Weights of a small masked image model.
Data: 97085 training examples, 8.0 epochs.
Rows from block 6 of the encoder of a small masked image model, named by matrix and row number. Rows with one number belong to one neuron. Each number is 128 + 32 x the weight over its row's rms, rounded and kept within 0 to 255. All counts start at 0. Numbers have three digits each.
After each neuron's rows are labels from the 100 images, of 14976, where the neuron reaches its highest value: "responds to" is what is common among them. Only what is clearly more common there than usual is listed. The data: microscope photos of single blood and bone marrow cells.
# fc1: MLP up (encoder.blocks.6.mlp.fc1.weight, 640x160), inputs 0-159
# fc2: MLP down (encoder.blocks.6.mlp.fc2.weight, 160x640, transposed), outputs 0-159

fc1.25:095089165108133076146066146141175131114114137132112085134131081151085099146145155163132081172112104119108125158131100152147111107137142132132188092106085081094170105075067099100132110118100052102127150195143082126069083173143158174141099117113150094096073116125121164096141126130118080072174130096087085156168050089119097182142135101104101124112121154114172133117135149094146185204131136145145116107102102190087132096148147167167137167118126077156122163080122152178157169110180101
fc2.25:187095136121120143110116129157119144143143145119084111173161091104129167159132160144107113187124172141071112126132180167151192099123095163157136146188113168130103090116170105144121165110181136146108192195171157056191098150126140118157147153108134166104122085147112153160124156155064126134161165143181078117165143070138114166079115125180100150072065096115079053138112127103166134113126126140150094128074129060141091122139136083116072152179171183115116169138150137135124119088094139
responds to: smear: peripheral blood

fc1.533:155138123161170187145102130121112157155064118111041157165078137097153090177104149092172184115175131151133156110145152100107124160157134141123099157176147067078097139137096154061125111095124104119152155144150123180169119101099168125180138155112141087122144149161111122140097104102175185150134098175143082144099158120179120148183086099107095081139110108150082183181096144104139106095150071091150120083115152168170086086115170153068108103105146167146129166105154094117169153160068163
fc2.533:110146158097084146169173153084164106116118090113161170177140149094084117122161145151086124095179088178150100152103138157090188172108113140095098136141172178151099208164118095120178143109110166097138100147113093122084057123097111146136116094192112159173130166077134122078149151144158143095105129111112157088130134134114088129108111089082209095137135107161183156200080143187130117172078148177143092088154150085128117097145109173082140103143107118134088102108152107187129138090097128
responds to: cell type: segmented neutrophil

fc1.525:152110138174108128119156173097107193133103151177119130144127114093121104102122170179176170135116138114176065173112111171081120083122069198137125119106115102159099101154115097134172119085146100052144102115118164139130142131097119153149117144140099105136169134131169115147155147104099088088172089092135164092131162201131155136132118085108129114161177095162084153166171144188159190123101130097078179166079087096137177070149175138180093162140094104113097101169075129170084151170104108
fc2.525:135147100155130135144097139069082169113113112170165086148104067077072085097098145114137163069136110085125119187186108092110137111102164115164110100126091143086121164098103131185137111162123087128086154065181106106113148175103084159153089110118105092168119105087077148170146127192094152150122107098075119104143127099182126157171153165069166077101167135108185166170096076135159155112150090133133143126120108114151144067178124142113163156122096143135167103086084084159145088099152090
responds to: cell type: segmented neutrophil; smear: peripheral blood

fc1.469:195127076113125141139173108083080138147120140121188167115072193123151115180137129073163176050110113127112154154158081141151121103116137099192182158155078125128103198153129157116124168146117075141104068131148134159094123116163100140128093099085153148104152102090079073156102163074134120141074149174168130128146071092107097143133133089130111051142155095147128092153115139132117134208114131119160111136152150133139065128140125139134105159106116183097175171115158071130081164104099163
fc2.469:126099094166088095140156103159156091098145165119136147105146143164145120108094157130058108166138148091088113080104099137087155156100099113134060095105130095124080143099133134122089087164062102141109195062129108099143154149089138110158118053135176092088072112148123115164159086125107115174167173109124133082108146149128170104077087152192165069117128137098097129125171066173091148126079148187163176117157083147135131175159174104138122184165156108104129166159112125123170164091161121
responds to: cell type: artefact

fc1.60:070113101131147103184157149129171174139160163145093098148064135083105193088137109164108087125173179158091183124157154120131154122167078119095136142103100156178165154110171132162104097137130161075102125123106115174068128068111130143077153113047152098095148143101124130137182183150168080086131130101091097154085091105113135159107110140103087130067165102115148100110108126081140141067106139167079097190156134090165110163128123125151141086124093118130071149142103182128102159169091083
fc2.60:138177100129155138113174176123064096132197138163174101091088113168121159128135090110165174141154055135170118164163147096117125125125096103153086109110150118097113103176141111120147124114150073166068145100150118145118137136117149161089089176149169136255093130087116144112094162093093115139087114084115164135154130176174089157149165184010093104124150126108149093106116174136159174123113080104152126108155138112161135160130140177152183167134141114168141110141135116123131121149127104
responds to: smear: peripheral blood

fc1.396:087126170059168135078108106164164170184069140071128129111119114146118092120147115079123108119127118088148129115105072172137083195159162110121096172147164148085154120127077152166099076127173078177137141112187083167138115143104114102146146117101108139101121104189108092139081072121095144139093149115117101103114117101094130057171164092141133160116160079102092159148093190149081132208131141112099138181139141168145125144142127188159094108147187160104095079137158097120096094135094100
fc2.396:138086174098098152153140163101163139153135088147111125149118158096167096150100149124127141161115173144142102082146142079094105149129151110111138111152104157137086137178096154117168135114087171156099124099117118100098142124173102139129117137152076074026166082129141178138087150167120145157166134103150151124084133162097125070125127137255109134152120113157085120105116107102124094090086148120118131170150111094105172126116167077174158151154139150080144136098115175163169129131127142
responds to: cell type: artefact

fc1.236:077178113172087095164150124152111133175155074075189105143154181138136139096129165101106128153106108160137160136183162154125126101125149098139171128107106088136106093152140094192117148100146161098087199129157124112109143150137156176141124112144096072091084149088102125133165102112146168176192120118110133124131107181171094099111096142148133152104062100149132110157127127112097193094117115124102144114135109104135089099175048092247109155147071167131131169146108077086135076127109159
fc2.236:080104160146136144177106087123160093193074196085100141145140085147172147160096056097141110161124142093078124118139136184119100143088153084080145114098155170174101125058187134133108171082195117144117149147114075157159110141099146167063092143171174152114083142119096133098132115126134148114139108090082138134084138101086128147117127087125084128155107078097120129092055082085093106107094164090125140135161135154144164136185144092094086074160151162127121118106090109087140103073145114
responds to: smear: peripheral blood; cell type: segmented neutrophil

fc1.109:090167122090171087163158092102164093075130136166126088137075111139189106171102073133176121148061068106162072176100098125080116143089107170167168123151119151135101079154095122139117151127155118121167152197164105090163090119110142104102116128173152139088088150069166072113147103115139112089135115136123186133059158169096114151142086153148091158092085084154145107100104160097071141157085173113148119100141164125149117145111096144153151152180145108143117179167158110107093090155129196
fc2.109:072157136147103160177119091154130158080140168107098158149103140176062112146112134151166138162120179173091092146130102139132130086132136111139152166155151167122149124147127142082098107166154107099133184110151148123101130090133062092106128141121096178029090142121091159166134136100113171124176118092135098121164133095093141124163112085255103118124175080087127141090098143121121079136119103128155144162180122109099109175164128078143090125106115154081168096123143167122123100111101164
responds to: cell type: artefact

fc1.450:131154086173097089156155154205062134124116153156120080165146157097121137110147162148133150075115120167128079152118147158108102155090182176145156147101111178140124149148164168138171120176097106058154131101163197055082123125152133108086110147095080120168100126142139167080112123158085129156164117131097107083116124157132180111109165196167168114112154089122123099184075194108152093157143091087088168111127167120101105091085121117152169078116179089129119147122155168112148138095076108
fc2.450:143175141124121088140168138119103165133196123199124184091123114176117160164157061139175143109136118102117089167115072102141179100127113078073126120134110080158128164096136100091078134097162181143133176077110142129097112191092133111095114153161089090135170176062108131083092177078181135119165137127072104107129143184120136112106178145179058123137096103085176120144189149161154141071140139119100119096132075079099152138086107120124153121095110089124143088089158160114133104141111137
responds to: smear: peripheral blood

fc1.54:174087097156075183139103126154193121143133124104104116097112143115164153162085153168139156120081137142136169110140102162076150185091115179110134154176139129139107124081053130130084157145145153094094095064140140091059138144106083131156161125043169130104099144132125111127073139151085113189185183143114089190097105117120137105138089123141151080165104126120119117109152109118169212152105184111143146121119099185112095109075141169140138090089092115125176185065149120166132126129145141
fc2.54:059098147168108195140144093072118139095164172129112103108208129143079130150077173147135140169157121121146147131152137153160157113150152155129143132134143144126141194127151130136139152142153164148133122138125158181103130120109126157090135147128084106053094136143125147110154126120116169135090138146192131104104136121107144112163132086255153105080098149089076078131109164132146115120137090136119110104126123113143109162213206115134158173095109139152127145141164158096082100104144090
responds to: cell type: artefact

fc1.291:133150114101096133139167079099147106101160151172111168107158158116080146119168149181135154118128091167089166127170136170108072145088181137164091134126136096139146166081163091124115195136089122158093083093091090182181141170104174116133141092149072114103157076140126107169085107166135161170103106144099112148181088069132169122131108154119081123161161168097083126098178158140173118151180092172134090119178179127146095166083066155117102119176122148114069181093135133175095105134120138
fc2.291:125165168121083094109118160092142149154109162112051142137094118211094132141100169166156146143103119114081136084164066112092147110111128130096118162111112185080076126125201175082154094123128120103088144110125111167122156163131125102124126123110159097002147114102114132120123141142126142100143166146116077160113094138153123100161148198255116091118142145116102097099101104085154132078150088141140208134197119142128130133120134139158144157146146104149113156121094142108125085115138142
responds to: smear: peripheral blood; cell type: segmented neutrophil

fc1.601:122097116159133114179132091137163094114172138216130158080165103137114147106107075183138078121127127104165097154102167175102149185162135100150151168070162085109122058158114129078116180180091159096082157113105174136149079135138139148141084126174152171078120189127124166161145135096143146143147124122125185069137114140113164127104150123101109164091153126111175176147144154154148163166164049091163101128155157102145118085065113137180166150083116096091097147132082108093171153127097137
fc2.601:091165109155175081131081148123162173176175075131093183093130100118126118125114093157075142087166162118101066145132182143164110126126126117090093145128080101129100129071185138138125182158104123108144087105111128120093150136183114083168085133130124172137139172157094101161168156178132081114097177161104126113109127101104102099085159109027089094060138112113168114192121112138167112113141112131096179166118074160179122109104190158099138068130152120155116127098094169153107102123082123
responds to: smear: peripheral blood

fc1.470:151147169074119175161173125099104150167159138114094140156139106158176139085118080063153101175095118114183112116083111125131134107163090118076093139183162058149083090174078168159114101166159168161095110171109107126082097147148106147131095124167074083113104138161161101177123138135105110148104080124082093151164166113126128062098092166128104081123174090101131092057154085152120129165077106101119110149090187112138118171146165196114189148109128116155118135134121157103105159160155159
fc2.470:124177088199155178130144081098073121147199107150174155193158122127129167107093086128138155087072111152081083103093142157099163134184189093148070155116167154084102185116127113097169155144124094119141158096153144181092155157157144152072182095094105095123099157129175145133164173169066132086103096119135141145135155150141134112135122132089136184154170101116101143164163126121136121142157096109150063182154143084130128109104140109192101176093170167112098155177136113102127151146123160
responds to: smear: peripheral blood; cell type: segmented neutrophil

fc1.220:110057098147125115148094103096178156106102147125160162090155156130110154176119071107130158092116091091129129157139087084156206105151096123172144141084172096083082112145126107105153109107161119185163157168146088130172114096155120125137185091131107114086071083092083113123092132093120083073147115093139132075075069086132167132183088121120140121085187092157088105126112183146146110101153123112100101168192136171070154136087153137102077132166107162138118117152145087131166139158137194
fc2.220:106111092175149135136162098136142126138185164184107098094166167190105103116135133155159103191148149121109143132159091143143103172155144154092125149084189117121153137173176172079082076148150175132142103108110170090104080139074102158117125141083175099069077167092114179088142155110125167089159111179175122122134110088101108174172117151236161119109105140128181121093075147075151144094143115087088145123097135120183102105122154124140128104153079158115144163104089116119111143129190157
responds to: cell type: artefact

fc1.394:184098080104175155098096132126162102128097071153124119101112136145120049138176091227090153118146142129118090094116097159145179075117130176136067130139182100081168057087091154183138121125161132102205111072164103084174147189113125118124143142160106123089146138122168127133114121153143079175129111127138123147143080094138108130067172101146131118166155075114145137125155157152154151142097097141162104147164088107155148083116135065096107143159132176152150152141115088101170090166091096
fc2.394:135143091168111158106095090110157165092085113167081141108152163168117134099160162126104114157120147125120138116123143130143139148064072116162143134126157105097091130100094147115172143086125172159137133089158132083084115102111096163124143101125159163000123081119162142157146149177155180138126148131156120133150096145144093098109156106255105107174135120096123078078099144117103108143100120081113105152112155101155138163127144156131100137159115148146152117119169104122111095156145095
responds to: cell type: artefact

fc1.359:141127112101122129143136097109182102164101113082112101103113111159153089164113122107156140097121174152087103091162088163099143109175131095170161131132130071164154077165153147146126130106169126090168063151148087185126157148138113113159086091163163089118156118160173147151084138104158159109114174156072151143129063112121118122088095080157163065114175087172112156147078097088142180132093170102144188116133102130090118170103191062085127127123153175187121175071163074129170140104164133
fc2.359:154203139151149082170128136179126109095121088177160100091105135142114078100180156137081192151129117150122169107112102156098072179082071145136122155152133108143080183119126161155121124149083125110155129131107202100058129162131111106141137093069156120069172138114153171098111141141154174122159148164088096112066090155120171143183121090206164115173124091143107144091169144140141119088152133096120153136136129172118166148090148110158094132161180184101132115138131145119084073059164117
responds to: cell type: artefact

fc1.471:101140090085150150136126114164099157156124103103116151124138153059134140166164144170135103099178089118111080120145126182113143110095186118108105137128089137141104176163113216175106157192174153073125093070127146176151129124159195068122171165111111119153086187134090111115080149158090104177123111167088112131143108126106146127090171175113113128104163114133128158095154160151153082092148124119102050145141089150134089103069107094091135134160175130181105062117066174112150145107083111
fc2.471:104154097095147110085149169109177133113072116107120141096115098131109127174134049170179133170137179093127138157175081105155084151178082100109167122133160114108120133184090180092125127111165125116103096132137170150128189093153085178141176142123165080060125138144125162137147094140144137163155098085113088161123147140139062144175150136255085115120126136108111157051175112158109121088089129147120156141175146145103111149150096138155113100118123107154127108139149145112182123139122122
responds to: smear: peripheral blood

fc1.629:127109162128137156154178144143154108162112110168130139088097085136178102134081098106109098152148094077094101167069075187120159125109146094204169156207134152148127079178138124071089150185147068155165089140180090133157078155145127131154104180135097157076177173136138202136125146178154069142143124162109122107147093092161136120142096106168149064124130100097171132135116108109124115172121127107138105119171110106130127076106051120092103096118170185148120111112121093165129171156107135
fc2.629:115101103175081119148105058076182182107111172096156107137117148126094146153116139095142133104093075132159175082153166121177101145149119119096090080117097158109098164129160157163139195081180182157124119117135098137144151155130092128086129077106119147040138143092148114071160125053092140148120133094115085143146153153088175138095136087232117146104121150111160082122133122154179160102205125160098160138159118149152160102100183146182128128102106141105167125153108138091130109097156156
responds to: cell type: artefact

fc1.43:136167113148131092116120188056070171132097153125150163136110174145139150128159193122137140140147155158107083179081097126095150095163123183147171106134097117141100051126155147093186118126104163118089173120073135185097152140121129180152116177152091150069187101150159163100153176118115128157118077109169130083131211145138108086096167153102143107084140082149091140063076137141122119082119128110142126136147079088145147090152165157158089115094149125077082103130135173095163090125113095
fc2.43:188115163116086146077165085065137156127109165184086105127048102103126130149102159176124143191123096134104151138102166099110132174165084108127132118106126097152146092083113076115096089146175125143138155130198104172143110169092195105131150083101129099114162184117150092083169110148126105113192148165109104146124145075117184149107127095062135173146108169149144163200095100148120137100144118108140111184064100146113143128068147103116095101128190147150090115082147094112126171135159114
responds to: cell type: artefact

fc1.302:172137177150109084156090118129172109174098140112182077124075086118122109092104092107131136081130094120104078174131125108059187151086145110132108162078168143083088069135127117140145139119150169081094127159177102098116145171100142118175147152088172109139106147159113156105147090177162172162160129114172135158118162154155118120153142063171095128119158086170094126118191106142154148148160149147079118076063094127168172122116154175173062073159153120083115128125122188129096080138164124
fc2.302:101167124156149087099104084083075156115147148132094103098095159090133123169172084121127157103179119161082167119126114052168144143168122085080152144127149100156177101150155157164131135122087173118125108156084103122123098105143193173150147103143085146080183113089154148144181074111120160132126152089154165151138133120201157102119127168124181143148096097120174081194150165166159134194154119084092104146165085152167166088108127187154094103180124155141149091096128119121152124069148183
responds to: smear: peripheral blood

fc1.631:126089110124127117134164155127134142164135081170133066071137179111117126144133081076093065147143141070136077085075172171159168085147172137149148110133111185110122154114200086181140101137139113180093175097100179065181104145123171143113145130100090105135094166118097095164133093140121154108162140071146121144122085066147146154168118110139120106101123087060143093096172176145138148161111110111157153138154107099105099159099099118185090080171182141062131111152163134072110091124135139
fc2.631:150088144174149144111146122163115160122140079120081127126145113163083108098136145127170151121162092151165143143210098044140096172122120112101111126133105096154108080136116084164117131174117124053123107142159165138155145099127117129151126179101108138105093075096123145122150109135096145147115152071115143166117090142089077120114078145255146163141127085149079121109187076178148167161193120102129114147140135138147085186095176129100146115148063134080109099044149096119151153134115143
responds to: smear: peripheral blood

fc1.385:162098140075142127099180127121200130125133082128079141073093126147157082113124114106133101123129135084145133178108080192083145083086087139170141170164156127138109150167101128102096100152148073147198120118129135134174109197129147121146135161182137183078170136150148170147136109186136065140108112161092091149105102092157149140142092107171125087138138105128169119101074152134108166205127123103121136147177088105132119104139135065078070108119190206182136141118090127166133174155131106
fc2.385:142134149147103080142105118100130131140117108135131081157135169112092134109095106131159136106092091141125170084152194114121129121156111096138101100124100144083095172087117104166173137110159154151146140133103116135116171170156109150141144096157107119059138144103149136093091112093121184186157141133157083154128159109111141123144091071255152105091102125110184127089119097101160151092166143162127152098148125158142156105135166119191125127148104117133112158132145157067124096091155212
responds to: cell type: artefact

fc1.12:121115114158182108097086177106133090118167094131117065101132114146163125162092138139159128104101108112130182174096132130168105151174090110156090136136160134095151178094182154091172112146100120131156113145131115158120142078060118150184156124172134132121071189132111099076085184095095141145089101108085167169171173156160183165105128143133154150155133077149081114137137059122094173160120063135121153115062109108074083099102141142177116056117111095125085176125115173087116124132163087
fc2.12:183143084121113102156104151109131167154108110150145105153104132156113080145156140122086140158123109118099074078110113066108125132106089127225143109106163183129179103167160136173180068146101158218155098146091161164145099088163086195145144150090125083051146071126089095110185158117105178123119131110121118095111084108121097150133158161138173080077137161151080092111120112147153069125150131127138088052099114113116146139144130159067117174120085118097133148145124161137100160153129148
responds to: smear: peripheral blood

fc1.482:168075114125138149159086105089190149124132117088144101123092151136112100178115140172114161119088135144136106121101157126071129161073113196172137164114128149123118109123080127151106123125097082098140123032062137135108135184123076134124102126135162132071143165108108088149121079090141107204136159122087105168149129170102139151065131161120116092150102123110122181052184102119171151153110204131155153155107093109126142065087149162132139098080131180096141154127100081095135053123156168
fc2.482:094097096121120177165096085108154124093105167139145108135151162101056104149137139123096143173111158131164164089170147097110116119137093147127121162110152148104100139109172088155171185107156167188096158132108170124094081102145127153086140138145122170054123125087187174105143088152175155089144148094147106086144146122158145110085158125255079092134140114074098106155145113116144110200151108127099163160136132160148169177156144171102134124163113144126111080163079143155133109125100106
responds to: cell type: artefact

fc1.278:154124078102088132131114087122202178130115154089124109107074131129173164165183104155159141035107070168133145163150145158136122158069151171180120105081101130096096174085076131145115106147103119157078105150090143127121147127079141108207141096106120149100088162126093126100135120106095130163175146130136125112125153116080111144120145182161139123179112119121143193104146141146114161156057098110106139168062163142068145122125170144107125059084130194114127178163100120131134064165139098
fc2.278:064125085148098133107185148146168093098160177160124092075095143184076089110181162154149108185094140155143197072126141090173178122081076154141146148111112137120181133158140144112129183099174136157142112155112168088114130097146102127096102106150105129077132107163169143115118149155144156138096129080187120103160161152091138118133168121255108158154125143148105135124077091138105113111074142134125129101116123089119149165110128104123080152137160102087106096142121137115100156126141155
responds to: cell type: artefact

fc1.628:096111087079132182069112121149125126160131124072158160073132112108150113097069159103163087169096122183157123077135161113079059226100093128094134090145099127145142113133060115087081101125108084140149051187087142182162086112182114093110123159121124100144103096140146136152118148155138143142112133178130085189180152130097118141111128092111154125124133086115109118099145128118166075186079152113164124109157174161150087142089100097130099124140164074104139163146115126190159120125077098
fc2.628:097155106162115187150147098123087082120155118166092160169158175166098156112090136132086109128107160121181122171093069124126159096116164170082115143164101171101097171068175164138110113119142185146102072173075093204133139103114139175115125102168099143163140175090176105089114095075137136164123104165152091068133115083114126103141148089074126098161144121088156100143100161125100094131081131203172058151098166099093082164115126132139133120080156104089104157140181126112109128154126108
responds to: cell type: segmented neutrophil; smear: peripheral blood

fc1.310:088101119070194163140125203137167186097153124147089155142127079080106151169116068087174102139125081175081145127159134109159161151132121095168112171109152139083113108182146096168119129137105136125157125084092121099075173149142184153092102118131134084147140180111113081168132191184113116107099082150183176148153099161150118153119179125142083101163106158114114186136098150126099133132111136177107158102167089134178122098112115110147072108172075161145099137149113150109086141193143064
fc2.310:134144110139123110172199147143089120177131163138141168156137105161120105149079112163117169124147134117135157078118084069106106135089179146092128145080161102121125147130116153121125093126140150141116109147102160094142147144140063105155166097144160176138102153171142169082112129161159128139161157060070126125139119128135094155124097131103171179132078135111142144172119096176108111185208128200170118170159181153075104125057107102120111077187100173097138069102133106159170090086155217
responds to: smear: peripheral blood

fc1.611:092170163110144082139152163099184111095148095136183161084146101110092149087096092161129081108174130180123176152118123174132086095113115175145158090111102084077145142167091130137176136167133112117164083146091114117094134097108060159177090123081178159124131083163078108160139126170086166114151091070153098074074160128095154179090138174141126193109153089122126101122134182096096085101165117108133074161172118147151133136107195147130156159150104146116101078085144149099125161154144156
fc2.611:101162074077141145168102127086080113129152160128090110153141148121167161147117128147147169175155126176170142145140114090103168168104128127136082092115150123101102094133171108140104117158151113116124108151168082086168113158096138171147157158180148099192100167108106141166173084089165181143100100157138166149131177149103118126134161126024087132129070147150153165165069076116097109167117157172086176072119134145099165087185084086180089103149180152143147133151141095187163113146097151
responds to: smear: peripheral blood

fc1.502:121109161086159122156162140096124137184087078137149095163104077164141133138101114081089145160117157191135150116185197166111156170101133090146180160182123060121093169168085089110104078089130155129156167182131120120161128103086126105107103123138119111102109136110072151153113131118136171164186155095102105151106135184143159098077158107114122147113120153107196135155135130090094181114163094113143075093073168087150149091127132134118102134128113075073160177061105189096163161092155104
fc2.502:129161110113146079169110124162089155130124091102093114122181103132114074127116112114135155082119097174143150160167139122154155211097126115075094153155104182120158138113084157107136139077119121167125101167087137165110127155123150171135090139196146131172120140112065090103117161079074109168142095173170154140189168184171146140085150113077163124105096091059169092144131102159094180198158143145079127083126174120095175104098116133180075094124082145131159162126107155148168157090107128
responds to: smear: peripheral blood

fc1.289:081096134102114129098091116157131088166082144083067109087136103132157189130053166121122086137160149104107091160088100148068128100071141137136067161182136084119026115173103116178123124153175130164099068159111152158126161134133127150163147094098161113129109124161158067138175109152126103133154114129170063095155106125162096162142122143111171175139132081092100134113143115144163100190153143113110138074126061091104154083080119152123088160116145128146184083163125121135123083114092094
fc2.289:089099145084115171113174104130153131096081116158097116088152085114106090169107159071115148088171151052124091095100175091179095096181147103134148074111083164134145144136153135139156120134161200132093105096131113129100165085083108168100146101129107104114068085112160098125062084125164097092123151157155103113142156108195060112108130090114154168142108079167161081118145075157150105114101099116137100100111186109140114191119117118146184098082128159086163124082162132146158138163110184
responds to: smear: peripheral blood; cell type: platelet

fc1.292:151076124144124183118091101115154165113124135131112110159112169078132145187131107099111117053122137158104126104121187110089086110144128210133116129100136106112145104116099161130127161119139136117140128085104138141085153184093094142137115118160169126088098107110116088089215095108087123187115171097116089119102164168098178123071103107148115199072169124103121125086160124153130197110075152152106213159085176164123125178127138163095118094115111061146143191118141123093165063128119096
fc2.292:058161164101139132117141131126162109087109135123062139100149117181101093102144117129150076147152139138137169146156107116139119119145060181126093101183172177138119108149140114106101151148146111148145143149180187140134082110097081132081105125186137116039125103127173134133133137108165144114128139102165181126154155133109084125091129115255104147104106135147115116137116175130100128132172080125145148164112138190166133156169172147148105119094157122159122099161114158128129122091176091
responds to: cell type: artefact

fc1.299:158119169164182143109176109167148114161118173133094160090157109160143126163146080111164060172107105097117137118129139130097186100099102157126096156175084099153163118067105076087096131079126091134161139197141175164114139105172197122071154122115163148095098165089129101113156139140135165084190138161143062080129140139079092109141133096098156148155117093087158090092167079066130080116087144161107091103170150118118177112143076165156110155119159113165166142140147147199143158143140120
fc2.299:094160146111099084092171090149158130117187149149184123087121163081113098180193115091093093130098090085170133181114144174144139160179123172103120120095132127105191133129119138072129152122135109129151188110105152124138165176089109160142119164102114125167060154084161138144118204089064151132096096111121136144111179153201084084115128103154153186106153115124096077130151127197134122131086176164135126149151121075160130162149166142096123080133117187065106121169099156131144161141102150
responds to: smear: peripheral blood

fc1.166:099114143134176123095121167070146143097160152112131145124114137151083071091117109092165150076168087179117122197122141131125123134107098143175139101179172169155073105156137132150146104113174074080104075099109144100153122139122138140096118172142150156135163111161163092131160120130125163142200145179119108190181086115135087176130071150145168152147077154188100145181116163098193125181087180111153127138153154128151150082104165096082115079109091101129081101141117182088172088155163157
fc2.166:156155122149081113130109091142126104072104102080122105094146118189188129117157140089130118167075113133078089111116173130119097097151114169181125145090135120098102130112137111110070138108141129118095134163170173088142175134129113093141138159058153102104125073122095142166168119161144117158095112149092087144132132099164069112131104155255179115118089142103119074108105109116170104100132074079171094102148113120116088108140150099168161160140090188149125145074118130117119091145161123
responds to: cell type: artefact

fc1.343:080139083076078103137136081151173110093128139107156095098171168095118117109107101106138166104163091126143123099128106144106138099122169101147157154138076106094172093116134065113094080074170185142150171097164102087128107140086080059158076090097152141116083103092093190095134131140067132165112142097100118081163145165155118086104068134117178146149172123106183092117151179092102093120104171141181134105160142165139084175090103163117094174078106145103142169167094131144159122089145114
fc2.343:074103161143094129119141152169124111161125152141143094122142149208120119178162116141114067151084109076098088090089134114099104075171116177138101130107101094118157104068166182091111155114149093105136129120157142131113130100145143094156106161142108164139075081076121115162181054110130140126194153101112114171182165138101141127127094159064169104100166123185180108187097055102134095068182081126129127152144089164163140107130082160088122119101143149139146178129108119155181094169156143
responds to: cell type: artefact

fc1.436:114140127148167179090155149140173079109158067179132160161147140129179070158175101163163160131084147137157156120089061161110166140091119114173135130116192069145166095137134183148142142167112099137179081154170183109128167147154076147181136131167092164073132145147160183109109148173172135106155148160115131120118097107163152061107099078140138100164125090113156099094083127138151177113115164093145149111131105135184094086177133124125060094127169159123092161114110084163125177138133083
fc2.436:114118067137081146186134109121148157141118139150125082156108148134141088156113158132145177112114174173144148140108128159118133117104163089172144108132120103156079175139120091097171178091139155160138174079137119111131100104169117124101176134091128161020128120178134183099169121105134116143125161068101117117120143108146150173094153094243084113125107095075117091097148085134138166099127173149100133135165167088139163162146161090108114127150177079127130113139171102048086066082108175
responds to: cell type: artefact

fc1.210:151065083136165108140137153146123137115082107161082111117142122095175074127060163124186164069175201100165119089166092161128130110112161137165106118183119113159185110149120104077177135107115100167124179131149071152096123156162158134134082103111170121154142124117131111079122134169126111098155125116110097156083090118101097128175140126128081136094101173130171085091081106120074177181122101099124120118102166080092146125108166085073139197118151185103143196155161082106128164129164106
fc2.210:096136160095139155113117098093168186148142101151171090172104086116179154126186155105128145139079138176091134097101083107065095201125147111130077094091115149176073142096185141102098157144116187114148130105149139167169083171165143088120139134112144120184095107140142166163152069094103134139135130098188160128124088121098158104105148132102150137148170083169174116176124109149164066162152179115144127143108083176165149130073126177192107080144122138088135169136096103167173167113170139
responds to: cell type: artefact

fc1.13:145074157131156152103090149110135131149097095139180094108151085118126071118143081168129153091116145130173106114160102092144147104075084186180079115079174088054195103074116175149167138114106152145168104143141186127149173178123132139170098154162173156130097174132128069089090186106158100137082136154140139168136092156134105111084130143159093069097119125152156104090146189112129186149134151173122082084118119116148161072112124082128114142151084144161176114111115153092156079166106098
fc2.13:095161135127111163102100106138172148087077110155120085173124179156135126086160123163134126105088155095131115110097088091122182095160116130137125138143106175112131128132158120141165134138153153107153156104137173107118137141143109144135079150166107150016119143146104147127114114172149092062173142131164143145181151124137071152156171125255085104098098135109170110069127131135113105157117138083111132149138130077166130114176137143167151177095089102123139117093096159080113105120163069
responds to: cell type: artefact

fc1.584:129163118135134116178169089134180131163136153140088157159153080046178140115105152181075120081153145089170060134102121105111149069148196163101157094141103132107129121128141143134104159123114115076142115130149180165099086139113085136096149097121160171129155182098120096142094118120179192088083117123086186123088084085163154123094082075124129118138167150093166149073163115111092113175170113140129111072145188116156164179088097126090151105078090147104135142145076099108147135105095089
fc2.584:111171153119094138090165140165178178110131095162169090157185138166073128172108071063168111149148088148123086099153150111108126149101116126128170169094159101151071141127171183097085150184095140158148150146181130165138169149136138139146152158075092137096139180097155136185148065113168115161091129110130070147154125100089069098139141105245119127103120133112079177092129149138094095071118091122129113185155127139117175102150144129169122140126081143167104143153136101149156103151119161
responds to: smear: peripheral blood